config.toml
encoder_norm_position = "pre"
encoder_activation = "gelu"
encoder_width = 256
text_encoder_norm = "layernorm"
text_encoder_mlp_ratio = 2
text_encoder_head_dim = 32
text_encoder_positions = "rope"
eps = 1e-08
Rows from block 11 of the image encoder, named by matrix and row number. Rows with one number belong to one neuron. Each number is 500 + 50 x the weight over its row's rms, rounded and kept within 0 to 999. All counts start at 0. Numbers have three digits each. After the name is the row's rms in percent of the matrix's.
# fc1: MLP up (encoder.blocks.11.mlp.fc1.weight, 1024x256), inputs 172-255
# fc2: MLP down (encoder.blocks.11.mlp.fc2.weight, 256x1024, transposed), outputs 172-255
fc1.264 102:550586485509484512529490501472439512534510535494452555488458595454444494464543476617581490492547509504519569516558479513520497483542469515431559425489460486519502429566527566504473432521451459450561468540501568532465470431481533518535562480453576517522
fc2.264 099:495467506533515425553470560542523514499514420465450519496445458551446410562568560510614549499556435486521462540566586462460482522495467479532394465587483525474510519403460473436598515363463561483467559498480518492502574540509493475497491502528533562473
fc1.265 100:532540569536461519443469484567478455541573447445717545452418453468555494482434503449510473484519565624528507564505484559454561432457478528516453491493523523495545464579473614485541586500536572538409447429490490500630489480440552540556445473483498471550
fc2.265 113:574525521620581471531515497533464493514598402356551544473578472565503460542530511424439548486476455537485553492520539544452529526476421499508521512509485590550509514492520505547521496429529525513441515526553504409490495539412573500539468499415514531538
fc1.266 099:539498570569637590413473457546424521491461457551498494493488696534558535484447471513516532410609443451546544534519466455602490431496540458520471618566511553495437464472576503504597546590485573485482486475425518510512582430519463490481534394510558502481
fc2.266 104:516464520446605532488454440442431521508575490429448527542497510515419530578510383449505529401527580517558594541517489447596513472423509443450527501609524540524455467463499540502493547496470611461482380563494533606425491520536483543498502488557508460472
fc1.267 094:465657617523472573475506468590443510465517491495471490537479503485471445504530617417631552495555531480563477532493534542527473471601505537498442466547406565679423467463540445533545467523518488504451541519475523450456476455431520450414487539490450543502
fc2.267 093:421506510549483505466455589611484433430530495440526549484515556468512450560607521498544500454513490420454538449489499503526526475511463507450488502488430605499444489443557454483408615548539451329487527473504603494454492498513459488516468517526443476553
fc1.268 096:569516507474550425522396463488524561519357364412537434461424562483565552479388531617431541513402473505454468458507544591612514473537485446456500498500587471531511428517544559531504589462490504583477438477455470528469480478486515526545462536526518508628
fc2.268 090:457544574573573507493476525553550584405431520577534581444517527501419487439469502539506574533418559449525436537468446473390497505454607482563544487470547485440505520525440538476513577535428411492506557475548506535520559484409411450476451567604405510445
fc1.269 101:516501525517570470468539454503526489462421489510523434504424425527411495504481551455438506452444446461513520420459508595468546576476457554477515417552527508506548541559451444608556461526445463538565528484549547464607549556493508452459447455529518510554
fc2.269 102:499461546577520433464456472477468513517505467552468544525436519591478451519517629514431530532482572426436434516443491520517575524522563486526516529562544460555508493518540459462578529426476391451510461440547538396511483431499581460547441509516506522482
fc1.270 097:541490471473448512496472407527495593552537487422523593521452456563482566467439459537501533522466441584515394579426489436574476467506504548431591471554447453496543393513503499474550451569504602516581446552461508578501478443551475454522451469434559505451
fc2.270 085:482538482468476511461550453457517535426473450490532500447455502571476550534453411512498493547548448392445512521518550590550457546439510471516435555517526423466520506407415494546495579484511461435414369519598484487568446407648512545429418485609493470414
fc1.271 099:497485529536533499509499522607484492527445448436487566437457486420420544499521573527486469516504468510464500602456521506487489520425524524390566412484492534440500485552530567566487502539610471467570542440507490665465480487635544613462453461463489529546
fc2.271 104:561497527526452511511528510448449525478453526448432434530458485540476496510477466444490479599582438539462511480445422534512422518497410500578500526525488545509565462542507421521387588570382464454494549540632499478500515466536456427542484468521554526513
fc1.272 108:488595502388495562587459550481498507518434463435477496498479534687509631470449472409456492475494484580454497504552517469423471565519498458528485500506459545366476430502471450495526477522549486564446481522481472506477519504554483444609477467559500569464
fc2.272 107:507507548380424521597462513552485517488415424564517481501536491492463510465454411502453454530531460438440545519461479543474507501476488457483530515561566447519495485515497510576536583401563465478510480520498515480562545514542481454577533461493479463503
fc1.273 101:573554435471578448466504548543493529487543507606447447446522404530637507522413456531575499478510495568573506471595495521482397503569460463438497482471573580482439405412502511611535519516514468495517497470629639535404446491514509499446538455546578455542
fc2.273 095:485515497561475502462588474393515478521496459503542507490512444497462534479550459432502480552515502543520512450492465581429504472492474503432477478494591549492458466505541428529504469477442472455606477494581496562459521502567596505495543478487521482490
fc1.274 103:455558521504487454568457490481579598602501440511507570429515557461514481509515565501523594478436499473490467530433470553481436425560517500472516487451483534570482514455545528477575496560670528516509477589497480574460510507475523479534504471469550544500
fc2.274 107:504526470503443512539588488431544538499481422540634492443489434433502487540499535471526543534439552465424486485551449384576510535487518491586517439576428439485497494488378545475466505554476547539556516573661521519500568487525491509556533453532543560447
fc1.275 103:526475438524487622555530480495518489409547530539507529458485505471518501448412464490495475479597496439462614499485507537496470519467494538451437474538486600450500455482443503539492408502560456600558478480461503562471472513549474479445550434503513510415
fc2.275 103:554521537560551463501469409503489569506490448538410478497618480548388397507538452585487556456548461535486545604521490483486557543449477553565527529539597489495525455540561431488473572488503487469482502469463435526517506477532458567556527522458478472509
fc1.276 104:562470475445496475560548468516528490552468472602523505442559507528513463481424458513506473646482467434508495494505572568457537596559590508450533424411483462490478492549469452528549467488467511460506606417465467535444529459557579476436567448510560532437
fc2.276 103:494581549444522528581495529503503560511424536449517581518456450436493500559509516524521515471467420484480494601452489458526525465492440549575479442501500430541520528603496526455532499548559539492591502525580630527557574585438483512476544588472472570527
fc1.277 099:476436487538463436590403503468555504466486454537503563398432519473519464481479471412492471447455480472471451450516452497457435533468514484561638568382404485528518437428565511611507483483466559445451442572463466490415584502555580459437420470541474428501
fc2.277 093:441530514533512457515551448484417494569492507430485548513475498547518544454461356472498549489467465531555526541392483606571558554480518486484502461406481540572354549507543582505483481482509553530535579456447489502554540438531510421479440446487502553543
fc1.278 104:508625526494488461489456496519420498537595532581538561506462537483414523487513471472504507552473535496566462547527455443436527465408563468476450516504443527528494502505605546504519478530519491507508529461595466493473573483597486481483500565473448508464
fc2.278 100:525482501484452627449569483527576586555533528503568497550484581391506558473510510573481420515470461557444443485478474454518419481504504449543542416482445561561554434421517484550397524512409503427466526528449535448558527509481475522444493537534448452472
fc1.279 101:531461445505562487569717472483532501577491598474494460480521474581521508553500643487451564479509582526413573543483520501605441468513542416421591486531549617439499507527460450519486480413478521565428421478453491481497499473561460548457557549478440477495
fc2.279 104:484610534461506489443516465542426477513533539530455489551490424439441455547445494513482447577505438598443480432429537462516381534404517498569499423503469537430558440536449478470487443574490408453560514554485430403578479555473559469573550494435446504552
fc1.280 100:466530452512506565524501603525554428502534517494577416475473553463451570474530458534432518634459580552527498492492438467527539509608484417575521543464546488528486545418552471485588491491558495446511412450517580482492416563502545497498463487557453508473
fc2.280 105:382457471531484466450443568560488498462502508531490525468431555562441547475498507548493553496476478535557534547549478433444493500485564461521424490507452523491458501514431517526533515579576370453482533466543548412547417529524593524470456499424546467531
fc1.281 101:546458484488489463483479459475569439521496475452514473505471566445500453483532496451457497697495467452518446451438478480597413541439554489483626494455554563504578509500468514506456555525473612598356532507447487510461411451495525496527533428489551540506
fc2.281 105:498406478447465532527575450542571519446514439525494531492436482551557561497532431564556462468437563547493545443506482445427421459485408484483496467506469584490530513436536485494482541531462521532514527493534460551543454595514487421523553488397528543575
fc1.282 098:492548531507521447485497455575456589473555475512436477463502520452470486459535485558502550515487451541496433564576620471409423510457476623535469591508488501550525480570481447525479573494388538451492455506503485514474496459481533482442532488415466502541
fc2.282 103:564542515540502513533505584545522499460436448409421510504480459461453513498613496521567480437635518497477549435478458456602477535533484523436458441573445489519520496470561523544560414528513549568497482478444506581539469567519569550491461502486504549518
fc1.283 104:514521444433494477434510495562502483477467428470487544542475516570455493597453503526449576516481467559559485510491553454496531559458472479472552541571483475484431559504554501521555638495548616394523417455501493535503606597577528492455500522487511467501
fc2.283 104:459503437416513477460602452530577546573501495459506529508490503524496459441458517541445490488441563537559527509482529552476571505456495482507441586616527498500584531569497490535538534522445478491484408452541487486519477569435479467510480546534511510506
fc1.284 097:556553503514560526480543584512396575465487499485530532499400571556512631527500454508444477519512458516504536641535517497489501539629444427513512506481502485401502452453395524529695540492478499483543468481538545583480453434437538496474484430474487524539
fc2.284 104:525521531456507392502520435506539520528468478531574439501542510562475589478542449502522465492537566480477495597506465516550534494580436510433532552519485457481461514534500498544542468484466534529504440654436572582553512544432533494435451480457545553490
fc1.285 098:458483515527479542554516471468544549535455406462590461529472449411430537476543542479544523531452527504533422516490655464545511435504418545516500529505459493597444430514516496507556569629556486518520434538450515492498498474443483459515533550495439491550
fc2.285 100:450497457518538450510458568537581467482606557511464560483478422462409559439631525460574450370604587492438432537441458486517496572547503458535561536517470489478443501432558457538569514593579507667507537577475493603529466593503527544564481498467492535528
fc1.286 092:528534544518592422474528511411420477488404552472420447536452578538467514508446483406589528493551435473467549525469430418625486490469511449536497542474472468519452557432492608440488528587492583485496490530494499577463486414487473508486459441516521497466
fc2.286 089:516381561527481434512508466353498548559487469369492448534441507478542426512456487562432575499406445421516532528489463538478584517513421522496594405397534522468562422540451547500529558428454624467591579500491481614514489542526447470484479446583516446481
fc1.287 100:403465526623498550438394459468424493459518511675463518445439469516491602475537459505444463511483537442506450420410447484400547525453645410459480462503496529541539496540462484578637493513499495527529442465467494449545483482456502441535524451556450499587
fc2.287 097:512577476506420411562548468607566459498534463522459503404457432475511432507459533550505421451444574414496459487452566444542572429563502514559398484442506476507583506477585505479547472537562459411516446526473562563375468607481470487533496496535382523482
fc1.288 095:526539428484519450493479576363547550509507462389529507476618520431465532464581543475397493476511540529462571649459575531516536468522473527453560509488476485583481499472542524610472532560471422513497508486487564478442611452506519419429445495479400510535
fc2.288 088:418505522467448463446588556468471602511410483520428385540585485542542492563461498448448580524548446587497438507451558451476597528420563535523404503501523527536476474539536466511537594463591498478469543527475534594492518489512535511552480551459526389494
fc1.289 105:455506528524588470513518453546539494495498481492576509488439498431476436444536482522437541539461511529555474467497508498507497445562489560443611437510485490478431461472499441473471633437419474475492552423567583425684546465538437518427505629444451473485
fc2.289 110:471482461476539483527452465462536585522478531564607539499436488394480538474505496524481522491516519531577505452392440439525393504409605535488503487521495512498517510462577452473461463468506522419550503550524516405492454615548411537523502579525418548536
fc1.290 105:484455523594540466503574491461508531431478503540593528478509577475521598486444404541472525485500490410533505558499523503492444473559494553570486423444454471460558480502538534421454528529554511522566533521536525536478591563514556617530469472521481507530
fc2.290 099:440472514470537479462574451474504543511441506449552517526516441556520431578529547472479556489530493562494555486559513479631515490469518457490500479456479464453545538497554414567579496479539534472471569445434549537605460480386529450523482460553582526522
fc1.291 103:445516522481548518511519544450660505452477451567638554513532412386457466450403497407489492433500439537512537485608613557383428527591448549458581434418463524467557470501480438506538399492502531513458532460437518532529576475493468519659572477694546448475
fc2.291 100:533549543450467541468489487503476498455540452462549505488551423461491511543427506518510524502470579468427617482458465507568473525423483506479588566457458491547386501624490502474489507545427449462520529466519472466490502530489531582450477557449524529547
fc1.292 096:589498365475494427457458487423458541460504389479517423426539543403480483574526525571496565491475495547499516376476568528395542518479520561411409424581569495590593426501524485469484618562515439487556481468400531468595446494549567487517524529522460515517
fc2.292 101:403461504492462424613458454496560519537428525476487512527469574525501479460494490526503385484356533523370479588530392562409511458553521488544517523516572528452564508487475492480511436517573408464491547515511480448521487510483493502513422575545509493440
fc1.293 102:531429499405595619464557499519508467540489496517486490460460459503466508501512449485465522520435486507541537554507512493509578490531452474472420539606578507484593456537494504506609505567534525559527536581506483513539540470565560472598578440448473466458
fc2.293 103:581525471433549529477522446569421552468523570471502565512515429454458399596504537592533558482385471482610564535504492488514540521485514539509471440489570538489500472563457622529532502526551482467441522569468501531442569542566547533483503444536502422427
fc1.294 099:489584586495552542580611491595525518418567481536465523458583474493506515485573489443419540631444532498449529425426430507472592365506488535552490482528461556510527425507532497463475432541448421471423465507532470459492492527478525482453440439572527510538
fc2.294 101:547558548560557516502458520553490425576418474492407490549519480559515531466448558591490487471505498560540550545473407540547476515461447502521534564534352530468477473534543487508510468570497444531509391534494534417576510537519523528480498513574546355432
fc1.295 102:489504495564466471494425512485583395563471457458493535582572554501460513459540490562417471431606426512465469448412498452447450476498434547481568511514469541513494428481510531531523573446519612595574513484491516562517490476450501426458508445538471481503
fc2.295 111:478456433499399504519494543452641510470563417452553560478527613540485474498426544487515504550536468428389512557473516471530504566415415531445428529451463506481528456498549541562515477480511523520469577454580436603492479567502459373516486408549519525381
fc1.296 097:523564565494384533511501450535472448541530436473594496474471573550413579505432508546572561465413495519447446490489446487558511510488512499509415539524476560507467551448397520607384451540525515548490522528541472537540509490563591471548428469471549490464
fc2.296 097:548471646504444439563524521559496383586543518510569528516491566541456523505407392551470498572496442484538499538511602521533510484479495487508541558546531571490453435479526498494507533543487521518498518492493500530510464551481566497520441549484476444581
fc1.297 100:624567541467514511478501407445483576452585547498496482501429553571485459521418461657470515498447484499474451528507539509555472549470573658531453525509554491503417585474471436478484487439427579446509478466456505509535436434534487464518456485537548509501
fc2.297 106:469538569534525508577556446386544467486540544505538504588529496553511470493569453468493479442513498448463529624567557466539513477472464568535466570522443571484548498463502460618511475447524498538479498504398558546578471469492498569547494552459469515474
fc1.298 098:471515494553503495472549517401556445551482538419466445507523527522455485557474572616539472605456573396458524498440570466510513539497533452499595523425507587417507537596604444488553461519519527524409506499497440451525485481551482480604489515457565489490
fc2.298 102:513449466450550493447557452456543484573507552471492552436475456479557475441527560540478557502516547438507525584467473489520476525468637452445440504523544479519505482528491470437521555504517523502567476558512471505442524561482493416520518612430578511471
fc1.299 099:557514513483515481501441558478424470482434464452563556541544613478545520433543426440522527390527536483518583583448515655619502462452475503490537508488555445557478484499521513543516438438435555425515446492519632524489486458486496472540436480493454569470
fc2.299 096:501472569502479495570514484543532457548475459548464565480543520492410536530532525546451504501473511535574552537557537534537523425596521525457455487463373474433583461405492451473601590503460513433471481453524558485530415549522503386500512525495473500520
fc1.300 103:480552426584516436470543596440474483626545578530503544472426577457513454539494605496492596511448486456467644529492552529611444504521510413462569499449559439517519475591515486487468550590588454475566444476508427477513470479430478452517518497533468455440
fc2.300 104:380507465469478453496550478500563477507444455509463440556490523597480500535506568569497476473516562489470545474519477476552480513483527445513522519529515504436447492420526544579440431546449537548514525524548535572507489524528419519426530504545437469482
fc1.301 104:466454518487452490474492523484502532496430535604428454486503542536488524504451564539502552475572400510465537479427482480493523465523556441450539494598517584511495446479583471552442476552538522510650444451485455511507448495455553471502478432492549580511
fc2.301 099:575409491456527512441472462468513551521429589495525477513500464512528396500553509559603487525557454557485443495468583577521557471549447489587548544487374550529551457525506511542452520465491477437439452471479454391550476553488375438559525653540537514482
fc1.302 096:530426452431555624406441502633467549526462431440598506466502541493427521519520578460540480458439599444482463478553520536535573487622576491583485483548515479467539510597420437471480570485397458473597482463491514532525504445480532477566482483488513538568
fc2.302 096:538468550475488417523512481493500486571454531513541443566546553538427466460496441459542424397411482496489488538448523543502574524472525597547521559459564469495502493477442553470535537482585478515555487479517465483512467523486556506538467472543411470528
fc1.303 107:477531443469410447478536448504494472515494530425503476523435529469484470492526567531481453533465508497621469413492516550494444503472555574484454507443608523561567518522554546484501512458496492536469543549423525575457508450442459463536580453445427465535
fc2.303 112:479422499546573447406484511569566470544490478429462420509443449520431493461550478448565424500466480541526493567518497575573351584529460524468523554473498482482511516512552493508536548519414536548509490557560577548439562520540365461454467501439530405481
fc1.304 101:455490516459510477538496499458381454426428455456603511558405462514549460462461558419460491456572427613617529520529563455510504507558499524578571512575359595444529490484503565450530478466575501522509415500550486566421520535516491553414532510565478621495
fc2.304 099:561482585475594464468417517492475473564453449445508518539499601458508512523510492502526479496549467469454542491436453529544531569481606517513505563606556454525533461452545487523510491384557576504595492422521545447509540576525401508452453525466430442493
fc1.305 102:469469513494502447506472548561413522441474515557554460439537571464540448536533413502505500529439542453610551504530476515552565471526538595532454541484572530468547418437506497424540460549480529503568440532439448557455487480472570456470446528448542474588
fc2.305 099:547489515487438448517475500561465575479573509513563524458514495519447441507600517494523515427503542475471435505524530536468513575486488565475502496533512539513522562481430535527449561492457433357556449439555464471483508495444539459448419512483534506577
fc1.306 104:541496458549415472517451441475448459460480492496532485472554475483550509478540560492521459517533478509640448492487471528535454516506464556516493569512419495508490478442432414546439466497509524520548529573611568517620490461455569473615486441514551520478
fc2.306 113:547514482429612455514600471463530476458525450460435580595422481487550464533482462476597560627549529463614418448459542521449537593495478479571504514509497485500455470516483469559476454518501514503526485427549458520502449475498559537559493522473449487496
fc1.307 103:522475476513475468472593487495446440539542462493408533514491485533518531593506505497451424416505473452469500537525443533455405497492433563604459554492552550500466517479478521477473483498527520575406450492472528469507421443503414562437531538566535478492
fc2.307 097:514532511569508574499368540452468420537563437472488537488528535465506590601530482502558394486524438483564496602419470566494414431508512494438453466469519551474561543587488461416522447443556397481567523545488481461495492522561428526510422539487450507540
fc1.308 098:495493527547474568410449531584474561414556454467476525475434480469476550522503514445477447495443462541486501520473480510563556643458568491490529444586502556479558548518543471406475484523485497485594458453539515477502560471492548449410486492486506461509
fc2.308 101:474537343491542426575462490562529517500504489462430467448399505513445521542519509485458524514466556502522517600511479431549557505524552519551541506506541456526458421531551495545489615599501588448523467491572486371511514573533424428597478518494467508475
fc1.309 101:519533427534439513409510571445421536496534522647440509453560505456506594543624536505496487531461477479494444520449449502417555442462523500520525492472505440597503517510544425574569415545486558519565543537494513466525519488547400521438551417512442496519
fc2.309 111:491549488465512493535400468605458465435527503520575596424507494424524489568543496519568462540432476531563420581454533524495473531478497487461571460512497546453514552510415570529493508508492534599505491577422511438465537518583468458427479586561495476468
fc1.310 106:588584476435536454573526480401594591446530503479514495481582500539449488526438454411479488433468415550503490593537524497447526584455547435461513455663538497526431448462495487434505426443476497556540574424520440564523509522472574462591456465541609521559
fc2.310 098:506480544557465504579501511468478476452474450466419558444474556554507431501567532432507510474582540469457466566474524585511510456461554652490492559469448463415425473539556546509469562451468585546456476554566485504579583450529457449448558477495493612489
fc1.311 097:523445521478523577463550492516471565498437440467465474451548508443532390451489564520503476516398468534421490535503505427425511474481534454490508466492513618546468551646494601484503466521525437583500539550515531463387397485552472592454413532541456435501
fc2.311 099:488464518477549596458500505486470477439489494556494546515483517532530505546455482584466495492578480519611422427466501506529516445428513405498532438372522466577514440471523443508514488481362542424503534593507560580434398456409482443501582565499455554461
fc1.312 103:531513493561441415557525452562495485430511583568518516442481628470551488511527440458475514504474559529544467478491439481433583427590474540467530469466488507494492463470518504489553432475463522539471500557529584505542486499664540494447486513440496589538
fc2.312 110:513524474504580564524581523531499473492558534481444380544547506517493485438487519440599577508488513448525450485452538473392428609430515558521520528538511511480539475552539539527431568531499520548436512452388418468445583501521490559489537526487543523517
fc1.313 094:517541454436451500467461553395447401583540478543535558459495555563536612575461464475574519448468488529500535467491583491542566558473497486456475468483474582529498433524470485534496397472454479458444463434458603544553509551464495509479449453478501566493
fc2.313 089:471506485559492455569478459656549523519527508465441546518590410495451493502444534522499566490537419487504474533496410553400606518524569500445512562532630446437546471512579516447546504535480485516518446479523460556441571486485576457447485457630482427468
fc1.314 100:522400501457543474614483428375450547499531413529488505490534457462468542466513517527510447443539463414503504509478523457455500393481485467431547423404492533463476487485484552476430550458495454519503544463509512406464516489482574538511431636524483439481
fc2.314 105:495431537513550466536401456445508489527494546457462484494500428558565530426546480496603436458622495446492559529500525489442464501424520482531398547426439497598459476424450447437467508445535569562518495486481476583443555581513554476478482516534480399547
fc1.315 096:544533488509452446471499497508362545491418566556514568533508533472526420507486474501479497521490564460487495455530425563499624561431419507568413525464430422500597532579470471471544514491470407487390500535649387493572439493524528434505522507507514542540
fc2.315 102:457492560539510539410528404451573407542570520416636550504400460495476474493474424498541423418605463522446431542473549573525481596511514517532551511500536525497512436531465422488558487486501459542387531494458453454429472592499487426474556532415588465522
fc1.316 100:526507524491512506459487500409472515595512486527553562509480439519570438501610458450537504500497458513572431588442471465622442518532447555458584548456511570523458487470475547548560468498504498471513494576517495519562433457489597488494440489477484498575
fc2.316 098:480554531562454484490475577513529485418483463605472524523457445516519453576410503435464493444565541520569512519509546518493582667468523536595526561524361526514456549457515388536499523476570413498465484516535521543500494582502563483424500455482523511537
fc1.317 093:406537595512576595483494425543481614525608438402526572536497552518481569481623534530519477544584465490576548458437565501427430509555486489513464487594477502452492416597521471462461578508506467514502462510478548531503514451538465442474467485479491487505
fc2.317 091:471488468532537488522436490465530487553528450520570484400550472525446463496484459495530474411567440480517483476474561459470460425559461565531480411524467448470524520522499481416539536513519523496609606458415515589553558599460505492475527449419492478503
fc1.318 097:548582501396580464483453503482464487516480482459538493459475570523409368518516518458594562531476452529482525476474623541564544420515446459522581550509539457482480501491593596561529461536457505515477586493464479541546547497521450470431466541520468526492
fc2.318 099:485468504424520544503474473560537522541463510530474531458500618531435542488497549354526404533475520501438527491509479513586454452511520455465430525515491510530520545516502428519500416528426566396469539495461517537566555484514503570533481571462443500508
fc1.319 103:514553552556535518444511554615481532542626454518467459485602605500501554509622458498485472480476510694447443474489465464516560549444474476472590498623472392590469495516569474564550465463549570422467538435447560550532499513474500475474491534469576477522
fc2.319 100:497529534510550484422418510507602485516513399569505603588512552513481517525515435542546562508492426565597506523540539515558475508429513481575522508436436561450535475492482459468365492474458486480459586480457544419488456536461427462581515524509497512518
fc1.320 105:479498524471501422525508438380432449514530434406576533460441489475480439547454461497440483436473453502489525482483483550453419438573510533521578531481554464478561489422582536485466506459483481534479561445518518493449553553511466590441466429480529441585
fc2.320 112:377575464499439531533489473462485504593454450560517543543412468556534452563525445578468524607497472473476449465479562563510549433506381450532529419589476478574585497455545561530481477532508515515535529509485483534550500508449531423508518557563667448453
fc1.321 097:569491568528473466477564583473617432446533459498513467540519466423415482481585476597511449491453500603574499493536471457502442463434533552457456549533590426483444470587530466439418462499448528543510484479505537532502466485469485502458517476522516461492
fc2.321 093:541537437501501581472577498437497413492553494513458481528447557462482568490468405523499536493493488464506592481557629420543439438487437542466555470563490474524519493459443521504417407517441478565505497511559470487476540478513453469455373553466568565412
fc1.322 103:481507481491479547462535498479593474461542428600587470510500477454509538426485460498453455505500504474514436485509503557548476421444468543544527503451600470444487434505470590470471514538520597515475479500502512494532558347477448477537457503451477492587
fc2.322 101:474513584491446441542406554497477473591497484544554500526448500607473468480547431572584541508521537479474473545481579530499480473457484419541456499490516419549385520477488503506525536626516485552421456573472518495491438547446453407580486551516543464522
fc1.323 095:569501548585491536463508518461496467500437532471510555574577448504543428515498476413452543480503511496465429554562428469499513540468603555446555481524497444575556377529489458398505507468508563597554570495618442569536530448501480516553445521497491445527
fc2.323 095:502572424513490545393472484496494449525397557441464481567520464484455451489515447579471529460514537515448459500525531516531510557466506419554560559495493471482497456554534456453513463502437522529460405554491521478551434520468405457434481485574521541545
fc1.324 105:534484504505514424519482482491601489471464502605563485467484541492501544407410518528500427494461474482439490521464590473454487467437508422551440474508508622490447533505511472576438563566534501522430493515435473531452493441482512563463501533478443464483
fc2.324 104:516572499569548488581490479432565577529564534592442441499544453446567507492597420503469504452563466536542520525433464475453461523423519520537451514532551475488441543491527506498422514434553537507490532559521553551498479542451585472444461562560515513507
fc1.325 099:575545475432502482424485554509543483494400480438537505440409463522489496479486429608512442507472521465534567530476520579522469489456472646565471455597539433471527462448454567499559577544485479449485534526454542446443487445543612545472543531494494488504
fc2.325 101:515468530522505514520506551515525531479535586498435622482449499587502431456553415487474429527568558486526555435479436510493504564546494549460498521518553457421556484433436567481488501507479484458428512458478570477529434523530497477567500511561483401537
fc1.326 097:533487492469498469526420508497510480514505551453502582444483466483502481488607543483462457522574568445543585476582474403609545586542419475450488518529452511523474520405534487502514558590447578479496496430509511546512417502468472488494527461613442564467
fc2.326 096:422426475550442483602581568489484536524481506560554515500495475565401461463485533505496472519501543575565524504507502490486604512523413542475465457506501530415469507492500584495533545484472504543530529473443474520438504544487495524523353568429438437566
fc1.327 103:527556486563560477459479472487538495524521574457508570503517449550483477518517508553486495528507454441581604454496525520488575375428492504413463520440469447567490478536475518462485478471456487417464498499471530513503515454549546559497507472645541538521
fc2.327 098:514500496471524607467459575472538584447450548524492475481501624464484375528573485431511483493498478444461517508445525470494543540492465470501442484469614425438456584436491465547559476476437486549395489497522491417388561521502561422542446538495518412461
fc1.328 103:443486447588503564537535475423521450462483471539503561536510520573467469530573534471474444447446507498447566415487512466494501473490478490556482604486519458459465569483569557531447426510443562483549475641459513497524518490485442428422521651545518464488
fc2.328 096:520429444475598495552510544328507341547528457561494511469467489458413490500507520383469508624492582515493410547456557563456483476529499448481425467517400467519535554530417492458569517554525485492525523477443575481473452488458525480554482430540487556599
fc1.329 102:474456557467502501495518502518531467510477445483587499608451444581459511517486541436508492501552547543449615459652551532493525487490459445498434438486495622590505439530468497551537441458471455504556526491500486528483523516481385434455458481467412451541
fc2.329 098:481432452455526553490522529426553417504567509519540497561520429464515539461467536503506464568458533428472490435463544487441474512505482516517519549599539477522421445450452533416415501493448537517491448483554531492403404515429441532560498519525403594540
fc1.330 098:490495485405460389561404518580476555495503456486618439488461426508555533512487466520485521576445554404442494496506505585470498541448544503534528428473603475532498518503529458504465519524449600469515557472505509474573560540419514475495421426456552471540
fc2.330 098:415495580515487628515505468476434455412471506455405464509380527491509418496433500492520464475491521493459450539553547495491559450482501510479518560389482560451478566548454529455490442463552480513509507490524491525438498538426562578446475525540571485478
fc1.331 091:496495510501567411418490534514515561539489447535489478433442571485485487471456519567447469472505592482497486536457412511556512463533532528504630433504566585531538446587569567617482454518560519422441473389522458424421515526450529549431581517477534484416
fc2.331 085:572580524552531513474542500544511495408480572522438456482545485525579543457482515531529452495438435490427576494573532460507464487537580506441545505578514518435383566507472539547420458463491573480434535502520610443505485440537521559464527511424508495483
fc1.332 102:476464514500536514476449496527389549443405498585473482372471443507477556455509496544465553481536437595444458483448442465525610402414510447473547470455514486531482570484662460490588482532481436513543536468563484438460539490429539438504411484492499442473
fc2.332 099:550477542514484514497441477455528527490559543474578476533568382513449558416462544520576491493470551453499457620414508535517544429560419571526579428506537489478471498515484563589478581496469514381447452511509606441470515496505514417477513439436501514403
fc1.333 101:481422463526434598444526429431527506554449520506462494541516495497386383557512507530455543615421538506480362582408463508471563573398543514495554484443487511478476527490503527538465462442541457521468524493410482431461481549583515455558479529568567460405
fc2.333 097:464528351542533478414545503559560558519547552493498442509434535498441574444536567514506605550601503451499555440451530540460566487526534460522463490486500500476513527546440559488498616523470507475529490524598499605470438595545529473476479507492522478542
fc1.334 101:569554425450487535518591511574564488506452419516437458418497529435486488556480651505506515462511530431475519444470538529536571511454568483433499543470493471487446474412470515501551441446515490525489483450430571523552507579518468464553512530467533590467
fc2.334 103:461564479475512544579519490576570468415542570467425366525470510479436478586412559410529545554502497444580576432537556436483470516493521487518531480561358470452546512479538507524410540479567560474465475404442508427582522566525436523579528433509537493464
fc1.335 104:486583390462489663504501489556611490415412499552466495516525402532487450491572520481508599566488484483526482532449563511437598463483540511432458487569526490526487463539557455514448536518479463466497424471549486579428588471506500524429559527467475502478
fc2.335 099:570382503445473384486514506506471537570461562534426446440496525491571515478517513540474487545506537529645481450500493582465479541503445520443491438553441573499449575396515550521539565524484474498404390575539441545394497409581479455467569491528427449504
fc1.336 100:517475472685478505491475477577447533545581453484468482498478564497492464482595519465473539483509415503519494519444448520456448445493497489527506482504425513475596477531488487520465506436498551487530482454395468517499528437478458400461504468565623481480
fc2.336 103:509505414379584480506502505478504496520470567467476541458496501502444490535502507526465475566496512546390559520556425402465554458423487456530478516544405498512527494501495586497475552390542471513518394541559455538445398539582444412456576386486496529509
fc1.337 098:525570525522482544533537445557518517495549454587606495421487461423475428472433407473567455475458496484487529490613583445426472419466430547556592435568427563546527550554588475499475479451518503569545508449486503493522539549363546463518439416556575454502
fc2.337 100:487510436448498507415454538529492462468544436554621502453479441421526462571584410572490471514423544569494463485483488432491602522536513534547480463489469509484462529463525491524479471522566527536454541489501562445508513463507543534532512510559557532477
fc1.338 103:528439500517432428461393445438576507422423492507485493454444514432543507426505518601489451477507557517514429452567484489510492584503490500499480600467499527468509490614457487522503576472514546417517514493641470486529521403489501440540431510509469580565
fc2.338 105:538467466493425411396538497488534445529464458522442485504399502552491455535513542552462479499427512386507504491575471461408567538458421509523505506583476541468515463459585472496445566498520481475535499476477454588503522619520543555520465557482410462497
fc1.339 098:467564651506505375523496477494503456564457503484539626450484549507545506547520502446483470623526441524514512508469490523500580423545541441463526426427469467472469480671443526524615423527511537448450572508465612555520506494439560498423564506506473410488
fc2.339 093:580473471497476504449539448500445516535587495539491548518495547472514561517515462471540497533441523533541543515443553504477514470571538488446565417501517535498533447506515514493519453546574555452504457470490556485516513608566501535507525546569539426553
fc1.340 093:487585448458491483452396592503481461488469497459549509523555431509517520507489471450489458536411620512483427484523493473479538528472497395454454509485580462518473453431480463459465678441538525504465559448520481472524513524464513494503380425507480529489
fc2.340 090:538538514446510399425525501482531448543473471494591469451509543509451493412459474561549540483484504442482544538615465558470509527445507536512550602411551564509497374494362537562428412505494483480527465569514582521508563567520495493568409455552451556451